config.yaml
horizontal_flip: true
translate: 0.06
targets: ["order"]
loss: "cross_entropy"
Rows from block 3, named by matrix and row number. Rows with one number belong to one neuron. Each number is 500 + 40 x the weight over its row's rms, rounded and kept within 0 to 999. All counts start at 0. Numbers have three digits each. After the name is the row's rms in percent of the matrix's.
# fc1: MLP up (model.blocks.3.mlp.fc1.weight, 384x96), inputs 0-95
# fc2: MLP down (model.blocks.3.mlp.fc2.weight, 96x384, transposed), outputs 0-95
fc1.54 106:513409533505573486506546478524519457535533479520480517481449562607528474395513529484432384443527555513460485524447464491450515442436483488495508471506506518521559536544506468506483483443505529450511552512441524428530501520505485497494460526459515516471506524514513482556492532602530538525
fc2.54 105:556501483537484533561534518503429495501464550532495413549489489507480495551449512418591559518567461452481513476510494414571462494548506583517529473478494517457522607446492554538459473523529454495519451554429524528425476460528502571493487469490485478526516513475501461486520496466510460527
fc1.55 129:518415473472530468529512483489501484528481522524550465460484516515472470398465482428491477487449486542407433515438480483471550520555507472519417425562577517474547508492527457588478484452542497500528555445527451513464503460516521498477602496547539548498506511487498510549526451483449457525
fc2.55 117:532582526478517481491461476500542459460459480489480556492478464506513505529497527513593457537483530525525547526580469455537464564524475551477571525530467520497502498537549455385506536572487430449517500547540434517492558519495568516540424491509524477466519438422505482517495525529520541416
fc1.57 093:563482426531476448556515525444485557553465524504542469478510510495547516509507521514472423518429508498546517547503564523541560486453556505529466522471488463590509548422524518454487511496456428483561406494506544547524495517571513545480498527474450510486511471477538555557570534497455487419
fc2.57 109:489548542488558579443513475504516513504479456504539487470497466518478505512444506523515492513506515594509521480471522526443481544548439474502564459474475517419480480530497418503488515446564544492555559441464436476491486563481493522521470490502541396445494500596457440459422575476511498470
fc1.58 092:529513406561537600508466476514522568532498464501569515511534505455471537491441525519544441456476553498476539482430505448492531499519435501510443545478513473467512475478543544531529474526395557444481480464506429593529532500471483466525484428461472497519553510516574521481503438519488531474
fc2.58 102:493538512455463458475495498543493497516490510495420487417478452445520538542562564541471481507525510456515549456549483510551536485472576444495562519576564472494495509499496422489501539478539494533599547487520559459486516520604527552526460519520471470455473526496397523497543570493532506497
fc1.59 089:551546516549503504545457481480612497481580524536525545472540482492516550539497482515553486534482587512452508506494453500516521450494464510527518525512481458469475632454537564520542461488511547538509494485449554506540531487547490471585581539487542520507489473441539420522550460558508509467
fc2.59 091:515518421543501554564523460536428538423475459488485561451502471511455509549540546535451508475497499475463520484450524562529529497440519475458505551478475502576501461469567502509497512450530514505502494581504444452525530492484487467409490511478534506522497505584549557483554614561551471500
fc1.60 124:487515572497528472517511510500483424506498513494433564496505514515445495438531494456507524545482540434435569459516519483592530508433558534431494536488547476550530547568543523424515535542458503524538517463523577551504501456451509527520519450468490577471414521537513501468440512496543567503
fc2.60 109:486535504541459514484537526579537581513520531518510458540505481487506550495509485492475490487489429539578462513587578480501472577518444506592467514547419511479520486457524484596466467435434507480450479584450451544497491475476503498446491532529475533536557489498459571516508548514476470522
fc1.61 069:486503409503533474487508433470521514528509440519543472501516446485510546454506452402553504466487488518462555469545546492479465488535480517435400490503448516463476479422455442504490565518455432444533497522434543498450539505408549529475550472462449499510491509441518458511464506523529468429
fc2.61 086:512555491497464397488454545549472486529429495600494521507521570480491477507502490566444488536495477512522514449467484496523493528457491509485526475562498480513439509526516553440553508479561473546463508516527518582539566454534457512538481499483560522432509516538402515593552549511506433456
fc1.62 079:475501483485548477460507507533440530583493467490517586531545480454532529514424544518524571487469540456581443479574542482543456571526450425481451463518454525547470514486502455490483517468498529531479529497525453520523490463509567475479452460487564526531464461508554550488577452422510566494
fc2.62 088:497469513488529499466542533564414451437528480534469447443455418512478458503490492505466478493547518537480472488550449511471572491446524570487618508417576514545511536477506526491470479550510519493462486466511495515509487531494540523519507482472481455493500453513450405503439538621521535519
fc1.63 108:505497436421493524525514530574567466521436506472498526507502473522460552451498534457484527506551462446504562485416451496549471566482434481477504501473503425511591440506545508530514455544490483499469527402427574566469494440518473486499487486481501497445483553502527530437505501546504433523
fc2.63 119:481482508536526503452489495526439605472512486512434481474494495461615482525452473535503530490488544537428419502458501467434539481517520585485494466498533503481425510505462475441482530462499495476579515574480498483491562508545564497504545503469494454595435473480483429581491498469508502489
fc1.68 081:502501552517572469567514496552586438514498412560565500542491514443494557438543524517539517484496563513484460483498512494538440461502489510501533543529432508459496535477579511566454520540473508437446478421472534432470515506442512476510530527497471447512475507421483479462520482421537439501
fc2.68 068:495483419509494520469459530471452507489450536465447574472455583538566470573401464475444463460464492551501534520518470509451548522503472485476459427432512585474453467484472419494502495513468556502511522503500541521517493495452380523491468496431507504547512452515528519516555520525522489527
fc1.71 104:471476490509505511509563586571467522459518467452481488462518464490529579540486576457485485546505472483488512442481502433463481434484470545447478565461436581551460470470439499461500504505561492544496511422486575426491510545510532522560543525491521423455534472477530493494516504479573490433
fc2.71 088:611507466550463431497485423498487496519429512461428479546527538576529546447553456476521487463471584508549548531504485497453527510567534520480619432490518522453502534557539488529495427477535477512529474507473538528540548481465474518480555534497510568519512502505563484533500507525498522547
fc1.72 062:505507477508452555590482546448482504488472499533479551504561436529425513562577518534479472513573507519516474533495534591515512492583502518477478492535476552448479491488493484497525536488429478435408543508550567440442463478456481580457458490479501441449474560464533500495529507532540504476
fc2.72 060:488518474471436464441527438526522520566488457419534540478471489470548460374471494484524519401518424485491527532581479461479506467511481497479506468452471503496452476520550508511480453512485472525507514578447470534561586535570512530454514406522478588514497486501520487475504484479473475497
fc1.73 086:494461538487489508448545484483509538549501474579571485482513518541478501435466519502554481523498488581459430530504464500516524526502532474509443452466585516512459558507502427584484450451515540481537512480467451486487512469486528465537595533518564455484436582483475531498544517464529547609
fc2.73 080:562615505520532534547433502542503526441553494416517509528413451442493466468503473451464504483454560473547491539535469511457425482522490493453554499445482481520525483464480509445429523503451455486533426505531521511458489535505518510578450442500422511443503488536519483538491542509515436472
fc1.76 104:544484492524515476405526496460497517520505460540455498475495410531521548441496554515473497517542462448457469495548521524489502407422495527375420525484551435557509436479545480498494487420532489474550492482551554510522514409483529501522538486520510540513496505491486543500543430536540533482
fc2.76 108:513463526535510547517516516502548452543496474558490514491547528434483520545480498569416522467453429519529521403448510515512482491455509465453495501508452451497498555461465469550524432562467510451441529528465404516566509495517528466507462506462485539513531539537465534452532430572435473580
fc1.77 071:474521539495486472437515455600484489523473536531471454472534550479508449520475581488464450483513494498502439512532456520540537531415459431503469491505530450538474421556493513492444462531489513465587571452452488412521497528520580429483487496470463580477475459501502461485532519532473503435
fc2.77 070:521483430523551483551444496404515522469455512462501522561521480503465505416510495491484532534441506533480534485537536541489454424477565530421507557499511570451506497449488453508564494471471460517383436507507478547440452496512413537500439448554512460519447516515510503473467478500520531511
fc1.78 106:552474527525545432513575541545557495483511538471586554493449512511495540477476531453462472500498563459473521500518493451491531488525505541508513524548456412513538533514565512497471534484459497541492598501481580455460498549541515476430503488514512461538620513589480511516548486561541523541
fc2.78 095:486478518497526580508459491521574536521513497545513442506505488536483493526499520460495541543519530502518513482568471536476458524503524550502495485432558450518501409434532464518529473471539444527540398495478519468589482501555487529606535544535466521500416464499571467460510415439538516472
fc1.79 108:486525498579565467486406487522426499477501474465493500530519500530510579525556484542486516450575529484474505538499565527502444541521559484513427487547450496479403490478497459507463571524506485511482486491545488504526574453520439547471454470529494500529513491497459534509581486362526482468
fc2.79 124:510525471440475503521546525551480520506481480533508536421453522466501546481447466446471510499541538533446481461565428411467551504463507562528538475485537517532480572523470504409583528526508515393508502529468548543483450536496563416465531555428477504539478489509491470533477456478531527479
fc1.80 088:485535515554492539486543551582494518455480390563554429518476515456495504432515574493484522508494522492489444433458449459465493551468551486495533539455511455468506504507466525485481530515460512495474600455485538512424454565487484595491483551539470465503448462525543531458520415500487497496
fc2.80 113:521522533482531526470470457463565559497473493551525508480526539511628591491512457415511482462490460563513510499528535473518544423471509497503510522497507558499459437477521510493501469491475522515527622574509532503518510380509453492491497506526488544552527519555499494570520476537567483545
fc1.81 110:481536558503558551460498456505504453454487493505527531579479516490529444521472461523449522497505573512464486477520500467541568508463544491479470522559526461475455474510497533485465486547538586520452482440524557434568460414461505558476567467570483514527507546517520552484507601484565569472
fc2.81 099:522544517428428428570568531526518421595483469518494468457501484429441491448502533528530512517482477483613571539542516480487524536496487442549516481486509536462520447466519474505519470497442530538509561515514419553456505501516531461528483576511533520461542438545516532474475461492494507547
fc1.82 105:537536510449447472483483513568507493522520478487474513512571495532559441509517563433507479507507498430460591470556459499547585520508491430500484478450524404475471554462449475471540519486482497519509546462563501512549529389519533481460459462506492482480457543535543463459504463582549538520
fc2.82 104:545476515512502489523477465509520467480435509502512425461468471542557609538499447495477515475467473509502561442550510422461523467472493548448481479501465535443545441432514533450493453463479459520487469514468507468414421564473499515486502593490467531497498477541476501541495506380466456454
fc1.83 101:562480571536595521543554553476495439458547495475522536481446484550457462473448480528491460492502469521503521521551502497516423565493451509473457554436505457450522413472452500492562510516465489505459488495478483442547553469421481532516584448480467496451510495471585517489546533533516454544
fc2.83 120:508499499517438539490439490509483491537621502502475421509493526460482492482498502524444462468427558431490436520479485538506515428457512526589537448553496560581484550570520536419479443541482490492514473517551474518504515516495539559542492548501518540484484554509455495503449414537519542528
fc1.85 097:541550458495483494484503529519466585474494460489485506542470463591547533448494513482559521473485502473410486533493527507444511538491568430496460471421484387483485445456483512506428572456468558477462570461529511545476540483599548533511462512498479445544485500498536534487522483515515548530
fc2.85 097:535504530469469558510526450542510509563413477558472452544533517521496514551497496465469563520501513523485428463571543492523487539528480594590503532488547509550447532486452576473477560473511495455496489566548566482564452508499430456485523598517478479494462476511518489572516494516526551487
fc1.86 080:522543538532520478491386503505538456463546472549478503426433488419475488498506588485425424569500494505579565505476404451555498514491447547489494497499524531440460477517522531442450469546468508508430503521511479513491488442555501547520502463488472470468472536491550491494444489474482450467
fc2.86 089:486503500488445529551544527468569420582437493512527518521578536502556588541463476580492476466482489511512463488489536461460506420503499464526479482589515474483500529504547436524555530447529407522526507429460444511490529434505482527551556517544525507513511486557483557476531445483483532472
fc1.87 103:531514465527576528479491435536480490503561439546482455495491523474486503489496446497521524520510504496512440542504426474473508559487487469460500483477488601491523532547598530547456475545478413522452559467447545466497435494538523532499522524500440427576426536546483485569531495460507426533
fc2.87 099:489499478425480495481537569466512517567454466429494603557462513528511436537448536488455510414472487455467532482534493455527512434539560473516468580491480444503465539454479440475547486493455581408548478461494521521520542516518474455518495477483510503448500504567491493438520485476486575488
fc1.88 089:551444563552510512457499504551516555575481523474508580451438540447485461511512479522486488460541522568499467526584504516508495524502533484457497462466420540427466558475509517504466443503485513516511458496504566478478437453529482514543544488465469492515504438563397424462568446482548512524
fc2.88 087:433488494451506527458471571487547492499467499465563482497500514515497438498416474546547536473520513529519481501430468487498553507515485541460489534507560560614492480537508467522461565465488521521433455567475432439432535482485479442431524534441526446480526490575485564542464451508492544473
fc1.91 131:522524507504433464477507563533535481521511610472397571485479531531492519553477517490522441544542534432533540514502510534532497547488467491480448467446426420523506482480498513558459424531529447471532489441541525486513488468545472572453424405527475484515483520520505455485567499478509479527
fc2.91 130:436457481533593534490451458465513578488473412479465432490512473523519463486540471513552541457415452527515457482467542516439508440520497463571544586534492536503520472504530501537518530415460515553466519523514547507503494503499513418506506537556463525461502521481573499518460597497482540508
fc1.92 080:437552481492501501481493477469420427507514502443495574430521534541500478384537520546492536467505503495471488552494425508529515445484528509428479551485534440431459500524413526482497535430472509554475531554453509490420570415529536499485457487486468487502501518504497474470515521418521522525
fc2.92 081:511486496446418497460589518468523578487514435551462569615475448459534546508459560444522509567539426499554498503453516471520469531507494498588465478507454522508510526479564455527489474524498521460464423465452521511488497485528471516510490464517544525419460535476530538487514496497513415499
fc1.93 114:462505481458491467511537533472515521525474535598522549467533511515487558430456517429510487541456500512453419563500516517497535478562556510497455494519603495495526510438487537509482518518528496531530517412538442500508492525534553571553545485531552469551541613544486512523491434506433518537
fc2.93 097:581495504439480566494503535587498465474500496436489472579489491435446476538503503562446440475539570499551520481492466469426432530477496458530505492513400483443455496524542535484547514525489461507459499478486482585506584541503425433526499468504469522495540481464474555459492497478523523441
fc1.94 117:485532536505500592416516455533474533452485543459415499492520435408514540476551523513482488430494503555495463497536445408527489490531507490494489489453531495503573474530526536539531508514477493472516552383571487478505488474477540486544472556437525533570521563468508499553568492481537521507
fc2.94 117:479585517532497517530519541484458457398501493524544481492490525526474527510464472465546535511554528416515568482475466466474473516464479491465600519494501548490558518517477447441609484468506527504448476493442544511603502491510475517492498413491516556474567541535458487480512548563443463487
fc1.95 072:429509512486621510539541479549547530479552492498506516487586517530522475520527524462503514440478439505457499539527426503486457484484506493559521483456530525583496438529479489493462547459432544570542567494442509484553506449464498491480560435497473466539527412498562440449537461503488484507
fc2.95 075:562513466456501448474471465448468378525517493513512511518454461494530532505524564521502466505481541534483498430567523503563493565475486556465483546513564448495540507476457524471519514465527494492370476492531548554420563582532419505539525530486534514509471560482468500555523526491493486472
fc1.97 093:574530465427455545506553496548467504531564476453494468522440562468509541540476533485495447498480519509480436479461533511517509521449478482461550558515454562522537517466487447559444564571482458562524519447503478519484531450555501523499550495490419501517464597464516548452496424495475430474
fc2.97 096:519489523551481495476368513500480466512436453457513520496622549545472472411547557522436474562536488546493511535545507488551493463556482542527500502516508490492489512486445535486546466442454426486545457584491577493541518519498524524513512459511489443532560450516504543497521445498488528532
fc1.98 129:500605510506412486526431475501439552529524468509546466539465480453451499554541486506554550540508423487507505536463501503510534522524474514416474551554547553523477490469436537538533440471564463505459493502504471524483529450474484482538486473440509490505417462448509491548484476385491437500
fc2.98 116:491354496494571548543408493537537510545532577568525517483500539534460459476435505478559464475530559477442440462486480518490456501634498541512469449493484469487542445495548478488456520520448464504555478519494502539540529534485491490525513553453495489460535500489518447508529485540484516517
fc1.99 092:558514421529427471515453534501481470476502481551546586465533531551557491499493529438452481492462554441466511538567460522545496510426493470446496481438493518466466460443611514420471515495453457554514553478475512465518509460464472517497470533474499496486486402527540452486517430462513528509
fc2.99 103:516433532479515510477520463504489490488430531464518451505511500477472534500525467532488462480424462470497510480494555483449515529545511453442498601573528517434422487459497505536498467488494623499477416533486511478503454576514486516488571540503384539492454492411454539473509535481491464499
fc1.100 127:531480533458535554490517450424488438564481498555546458491522513436478445447487488514483511482458438543505524503517456458580501493522562482439547460504557547461552527574468556429514518524467567449484449494435540520486507464457543501583529547497522560433466511536532463501436494517484481526
fc2.100 130:500516522531545505504446460518464598477504497450411503464484474540553537548514458561502512447469545540491467460523506555424496537426496563553530518470501484556470438475477485581531573415504471513503459523567460443526451509570495455459445543499483489540492471520517479550536534477517526455
fc1.101 137:531468563548494496490493511443466513496528525499526493531526498430533413504506504462460510537497514563543455484527477497456519415594580477395496509541511506423431539499450501444476524499450552484499469553542432413512556484521503492470499473477459507541545511528569492537457483569524537473
fc2.101 109:514453497477532492435562506482467537568606476444442525489464553535504536453523450523520533435469527464482473527512525509507448547475493509507476557498528484548460494484461495483528572606516473529487540529544546504503432459531544477462463450452498538551409445494484471553508484404514451505
fc1.102 145:440481471560409494446485484511446456431469514485478508439505463505469498520571494491550485569477467504463483561439495535563488470492532448486458473528601474493460481484503504553517465512515520464454542535479506503457435506446569510482512492578433369541487473463485504493481514515462497567
fc2.102 119:524515478474507525530482477508486491507560487537520533531448486563548412434445531506503452444510486458437506500533474465458475507485510532510514503465411521476485452511481473484525546557451437495521461533519395567499557535495477459534480501410570568442513526457478471515524456550554459408
fc1.103 135:500428494543563491520563482556466482520518513520527436489445519526512540468555451493590493490441520472454474486499489488458472514416430472573538575445474531509486495561519502577425499454511515507545569509467490515470465462463474448516560524512534493521479418499491509555554477556418486527
fc2.103 121:504576483475510538421507560402456498555489479454413478498505438504514428475446513466503530525536483494600513509485468487511545589572528562463511483544512466514591466433500500528507495524470484596446464504484536479518463514552476539450494507509536559521499502496517489433455491460522516508
fc1.104 134:502503437548435499555475515451462410497532503598492422485491505481524470511560501545533540507469536531479438490458521536510452497484513505572438559468536500463501454511537502567489413499416520519471479445502569468473484503468460469521526536507482538517554459537408521528471499593472483522
fc2.104 106:500548521485578503491491438497489578458416499442498497453510501535482513445424498508522473433586489432536579466543547417525513471496456518471517510481505504536538538471504505493523536520478475432533502554452513530462450490543513527518450445528527549529462521517584437424450533445477484544
fc1.105 077:593505496506486475522456514596459528462510526574504505492459528466492487565443486501410485480557574479537530497393458561583493495524481507462492558514469510401575503496516506490541498530499560498452483539525522542522482454439476505447449538458496523497511550505539538540439532484506471469
fc2.105 074:473443523530502576408519451493555427554430497505541468496500519501506525555542584513517545541475444520472527523473541433431473445448441494512469495509501498536504505487514461541482488414542521577492476496488399486442535503537518510560558448485465536455475476528518472502494520545419469507
fc1.106 089:555532569523462534462588472519566494546487557510482531557525429581501518539507490488447470528509478567557495495523519472507483528522508407520523503528487450492488581457520485506474578535411497546564442483480511501540542482470589468514455554503448471541509513493495468537475459557483555455
fc2.106 099:534442490479468424487395497486480469459543478508590491494482475494448470428600532532544540475461510511441543533509488531501500511523471528481508480512430509487489471518507500460495543522580503466475555513587536449504464542496450604525439509522564423485522450488500542503504550448492448482
fc1.108 115:445442512581526489518523517472535520483507523476512477412550548530480549483484494473490475560513530498485507554547503507514506485532490461553483566404454461482497506469541482450523538516460495535527529388476509493473537602507521482480522450520469525513481630521528460546601455544534503492
fc2.108 105:496549474523498566515505486520508480532536529615526496515534510403499469582522511539532504459516507521478585429498526580516481506490561504508535530544513468529530433470502505566566467482496522508495464486479419479566537444513497497528509497540452501510478422418480533577497511549429519434
fc1.111 076:453511474446555489533513459501404529525488431496565563435459568447480520489517490501552540472461467567487490478509485519523465493499493474458564542505508509492511459469482471566493517512439504504515601503461532491476445405548560497511500465522491513555555530472527440418480527565413536501
fc2.111 095:489473499532361497493459470511559493445493492466492516484527499452441482489509488529526526547527519480475461526537545503463526501507486532517466443468559479413495577479514503516455583587510528455476499518501510456437559513517436518528497538562517499468480425556553522568551527489473398468
fc1.114 098:457478445544512453467520512474537486524558534579565463537511530483516530464591544541535487562540561540520477483493486514521528495493512477532459538485457466456487514532532456621486530468484565544464517476491573504468519487437437518524607555571462468510533449499471509525453511510427519515
fc2.114 097:479552539508473595508476421475429530454423459418434527376473483484483530461507505430515529449416532456472495489502473557474519497498449522464546468463540506477527498526443491466535470490499444520484501505452439472560456527530499466524439464440512539528477514490542503439492479466458500495
fc1.115 077:473483470578579523555487485515426499480489490467518537400529518544520451475490520506534474557567441459535563544439535471545529528482491474498512530478505506470508452491493506536434566418481474522478520503516512500564441576527605506539554553453517545548505478474425541490527536449503507498
fc2.115 079:482507549479382451480524463494548488547493542540484483526415546462549488555553552475501515437487508474505448492507509554449537514526528444551468544510519588498475596518504496490472476519510533483476500551544542527458546449513507463490419406509575436514492535457567508509493475463540481506
fc1.116 078:499485482505482506461583521477593527575493507572518492582488438527550508480491425493514578543585439510519534465484538439478533531495510512465475495505455516546475519510447506528451543440467481459469479449530513488486545578494527519561489487465511540484522548485449516492572434536483428576
fc2.116 094:496549530478473477521502487524529422500383552490486531466454516484490465563489567555463484489430530466493508496442482482544445518512553536475499425473488457447502521503511511505516486552537541488450500504466472527515489505464564510464524530508475436424500475461451527476483609406476597560
fc1.117 107:476494479568552521463520495516484427470461421521462443612452440437506480476504539541530531448504462511502464528504479458492515471463512500414554450506476475539506522513501505532496507564483510485514476546532514497487594468509535521482470529461471458565412529502543552545467551597568464534
fc2.117 122:467521476445492475574466499521498492487526481551504527511513533518504528487488430441477546594517481515448551490463544557537487487444526443591419455589483535446443494498487514451516504428514474556546512461456505552528484541518542446461488487567517548436472525500525480434438526460457530451
fc1.118 067:501456460519488482533529456534566437557516452549446428497461507549515544529486450541507539572553432511466516525542417485488503518598527519488497503578477508518480511514443415427544469465504564463479488506487485470464496558382484442480502452464499546496479477444502524528526515477517508527
fc2.118 072:523581537439470482492557530557479479412493543481555488435568475503503446481528508491506517499554482491538536507518549553548497482505479516489496552475418552491553503426498547515486506520539419512477486485458492549445473502525483525538418508476494448471517477483373467515542580489522577467
fc1.119 092:531522474512546448509457561501518526457445503511498540521490437488456469491524535499461391525516588449491445506486494460502489498534515481539488568475492443527479532438568529474473541428442509554520488470513508552515386494518445468439518525530483527536560467468515376511507468465460477476
fc2.119 083:482464482558526530432463414475404509505549490495502454485476454486473521569539553462501520448422416502520511529576512547500480514488529492546572541556504535441453436481422497544532472422473499491509496523547528457434484523534465511520462508490525502475433576505536481480528516487510577521
fc1.121 102:536448531564517576529458531489502487491454550559547480482462555459542527457442437503496514579506560574570552528499488499537452541561507497559467528461486558458516539500496494440461548615490500535476544501492514481511511543479486493477544484552476487460445548586529481446470461455525493531
fc2.121 104:516507484501459551525523550519494432499536552550495485523510484445418514539422492514373536476475465521483493526460580509524515447485524523493492453514491433574453541450496537502544459449503572506482499510492469578509536521484497489449511454513522552480493495497450521503562523601416561544
fc1.123 119:605473530420543436442507466523457498482506470511471449519450510495538471534527509574555566587502491537458520560440499495426440476510513448507535473527479441503469546460452507492476514518505507589439555523526590497541486510538561470478438521519502533465521509504460435500530470477496496450
fc2.123 120:459568429481424516573525435551469500535526511452507466558511527500520521377611475568556490503518534552442510497446481455447522527531543451549578480518531486509521504543495471470527521496565490541540513480474566497492454519475446502516554518516484532504490458476478547481470506485498420506
fc1.124 095:522507412494505554419525473533488553518506493525439504475489529382443521480499513543484480531488518460466473487535533527443503497505567488496430523493506543502475539547499452441476498523497395427451590488519580579521526402436481490528471492493460497501535526475491537508567498483465489498
fc2.124 102:480556507531538474463499491457448564581489517458549495489496460540508451521511539358535492385458535534467510537520521480527522531525563481428518490440517539468497548434503506431458436524475538513513461501469442486568487525456492531424496478471494472484487522528489533525475538570508454477
fc1.125 116:544565561487460513567508561576525495500480533511529553438549500478532546458489443501472506532500496486517536501487514532479468579526416553538460563529498458555468468460493483528483457467559503454484568474490481551502463430446468537491494452524486548523472512505482527464529472375428431502
fc2.125 095:507446478498522544532511471528521519546583482459497511510483484500561537523497518494526460451488501481482470507523471475481502437493461541516472472475491573434419508518549500410499527432473464509578439563475537482554470546575472531442542404485502550573561472534498523466407560529485487521
fc1.126 074:510420471549508556495571455451490531422575479479563531535547543424496486542472516579483474501460485433505507548535467520508523515567518477495476533522436493494441505506447552493547572471570525500546523533484489423464491519526468485525557493533450442456397528455531471490519524483485531489
fc2.126 083:506629509533467461464402527517511484534498508526490510455471431540509499440528513402496547529480476530446470528484542529523466486426523567514407552459537494511540490457556557491447534504426538528439483535523521491471478488519451510481462512477458529493480535449479470496500487546520402524
fc1.129 096:562461507492486503464488503461466465459488431511476538462510470446515467455485485536469466536459455456461398505484438517541499548457491519567439504482471574514527446475506551564546548442495446557439451500512511431507524509568549480501471474422509512539556527515446577441508470479534513565
fc2.129 121:496539507528497527468505635513546523581539560543504513517471440488533499503512485541466581498494448501525474500503475511439494396494510492477449474502483484528457478592520475474462466539484508511502552530537522545587450467464461538488514505435490489479411503534515444499526422562431513537
fc1.130 055:541434519518489466548546495494453539532483509529500568501449447488508510525541432545490479439540465434481509522500482546557514547542470467481513477497481493417490472448597452496478495465501557444490515508484560549474502447438445430482434459514461528464503544440518559421524430428480467504
fc2.130 060:467469419472469486468448486516580376467507483493475475505565525503514423490492503483468528461516534506461460524547459470488568523476523557466471505490505482532535492493460482498494580527464499554517494498466503464512537480506512646523530472473542452481489482576444464558471583520542557537
fc1.131 125:493452511502548510534565451539485449512516569503493510369484517598498516493573439486509464511561584470522558467482553487492513522486437490576475496505447523540478441441508446516495439477559467517524556454513500454489484518585472509408504497482473547521518476480516513468536483507457539486
fc2.131 127:457492535543507440461407461454537549530527511560485483586499509464490439531465580507490555460506455469529501470545529524503477550470617472469465460567486541506532507487490490517570480545481473481557469512601526497494445526564574451520466544530558481478470528483530461505452486480540493489
fc1.132 069:561498464524559464450494464558541504543472543478459517513509507501436476505524567486462417525491568460518541489546568508463542418552500497476507478434521518478485444450481467467517425519475516459436543595503479486399549522495557497524483523523477476501484461449518399458493470561499510502
fc2.132 076:474458487498504441519542511476495473516580476563517521577516496503513562480486575477570495500453465506504503492544421496484391474449528464440521480592462468541464572535530484522451525520525464518514442422461474499516485471497445548482506485479559539473502526476515596544551511515428473456
fc1.133 098:474549525485498496490511508513519474523485550514467527522521531485529462466466441553496609530565473427532442471449455516565451508501557470500541431542545566461452414574509532575437496473456503519475578482531448530489547496493471503495505483498503517459514565427547500447484448491474501573
fc2.133 108:497465543461484553494449530489520537477429497518457542482507461486524478481496447483572528523498459447545535455480470497420453517535588469537481480485469529470440443510491506550529475483616552462429478500507519486434562507472504519519524483450577437501484600536454529516563528533501562475
fc1.135 105:524525457534482507479489520508522479549556406476509457479487486385450523553512508534518473494499487548463488540443522458535525463594514520497462511502539497507539470492503485606449546439489531492467522537504474503415531453522519566494560497542607531512458545468477502541586525522458466540
fc2.135 098:489478480502441543493544445563549524499555559415510630520482451533554534461457568518486526528542506463529449506487496544495434465435519557505576496500505552422495451506535474535520458479511482465428520462525546474484499519535471511491504447557447547529508510454555557510446506508489549500
fc1.136 063:553519450514526465511506518561490450509503562520521482464531446541487447451475503487536472445543419529506495513467495502611518460515505538407524522469449503477412475510561437441530470514531474476590506526492447462520512441557510556570451448530511492508552500507540419507540520449469502505
fc2.136 071:468500482534515487536466527480504449536466454553513483435522521468506548471475534441478473447501588558532474559490527530430540533513541537570502411538524493438579571484489482486534528533468523561437508506472546528472526528545436560459538531510442533447476507482416532526464513566513469455
fc1.138 131:528441520481460584471541517433494408520514491547442485579498485488454548478409538487515508452450442538549455550528511536511497528439523480452530482448543536490549491454510507488517492538438532489490541611478536534506500490466499437602486569495517468478462473526469453461477495459513470517
fc2.138 101:433478508503586462460500506544501561508602456461504497453538510559522467496564439537511533482529504511514497420493553488480464514540510514556473520517489489570436454499478470547527604433504518521506544490523534398503447566551487502449468454520474531515478504512494472545449529483483563434
fc1.140 077:543481519509519472487507475486512464489501513466445535581459474531574522530479591565433455604518516523516474459443419435520438483452491491494494510507441475494484451430494477516472511559505519463554501568478502521493446516487486446483425573511517476429497501479479578516513534539500573442
fc2.140 066:501498493465559500554452490514512449529542539540537490463510489534492499441531497475501497546442528426484533564530500490464517376506532513499507541531458553460581541493478462423546517493523496490412437555567452460484503471538472563493489455429443461500499469522567497521537580457495455493
fc1.142 137:535420525477516563497535468516525521467501491526435559480469517515498544505455440457504527435482505493500479485499549529453476482512477552421533535580538557554510474501518545493440504528493497491497486536515413457538477526551649520539463483428507485479402488524546518511520489455567455510
fc2.142 115:482565565553517503497453441521501517473530472427539484469444512520546512550555545578574543505475470468486486497529444528485558463477523483585486513401497460515497479514497489527598506444472499523498604495474540506519466509527480443468506516430457485487489538405516476534485519466460546560
fc1.143 099:542467566523502553565551516491561477543532555555521508526490479512477436538572507425459487514538539499423551470549460504481445473555470525542468475489495479486509502515549509523503440424480502536481583493526521555537516373446501551462497473437455438476458484485500489530457455497444514479
fc2.143 101:495503493446433454505523472518528486514467420464430541518485530574431505491457504569530501585467494489512513507492492508463531480504496487492427445485516405499517514476495526472492585468522419466552483443473468417476457580545474503543500521526520427465508525474480522424556535469588495524
fc1.144 075:552470469451482489488590486484546474497470513519446423516464455582495432527530537445571582528487556526464498458473458414427457532522503463462505530539437545550503540487496496483505528508478413544492437487496483468548547478464523490528436527530501460574481522537479498511526469576545507507
fc2.144 077:508483555471472452577474532566480499535481511467482538540475442507508502540498527590544443532500450538535510484507441554532480471484522529553519458472469482473465559428550451537481403523584556447547506494520550483428467476500530489488501519431499500371479537494446532500511520463482490530
fc1.147 085:462477489464520527545566523536514442476395472505511541488455473448547441503479600481547513588436480486530530449444455463518482569558464513509500564508493441485489531473478481503492516536505527524551481463528520437503524503515524427542465540526461524495484480475476584547580513439464513571
fc2.147 092:531493541418466492510441509505497517498495582536462489457481515549496543492525404534433470492609519538454507516560527533510549470556519495543505480473575513450518528509478538528555489531512545514489507501456537487432537475496496526486422428499539538518526561540521463541548441575594522489
fc1.148 075:590512492519512512487462463538549513481499412527537486552461447466567529475557510520479449498418538530517447433456486526502520490482521454502462520522451472509524471506502506521459513483423534451517537443478457463489544559525618508484474469399543396532467520517492537486500488490445513558
fc2.148 081:464466472447502451403512533487496433461462490514488496520524574536535485500474553442498534512492436456425477540467490533404488509483430566526473503465513514518520458522438474448455531444570477482538574509530496520537493405517419463528466453496435525426524458513506481453486512479500468518
fc1.149 076:508516494493537456505550551520515515523489553577447543521558454506464531460515509493482507537564601561483495512475502507498516582478457507576472505523459525428512527533576505564508528494503464521522508515523565428488466491509462506534490486503592436460443599494467473447559564497479567468
fc2.149 083:519556493482463567585436452458482498475533509452546480521490559419531537594509505525507541430502500448493531485481518543515464460510476484429466557516575448554513493467458458475503458498485534555516518513485493496526490528522617457498492506523442549563472466508494554524495492494512470617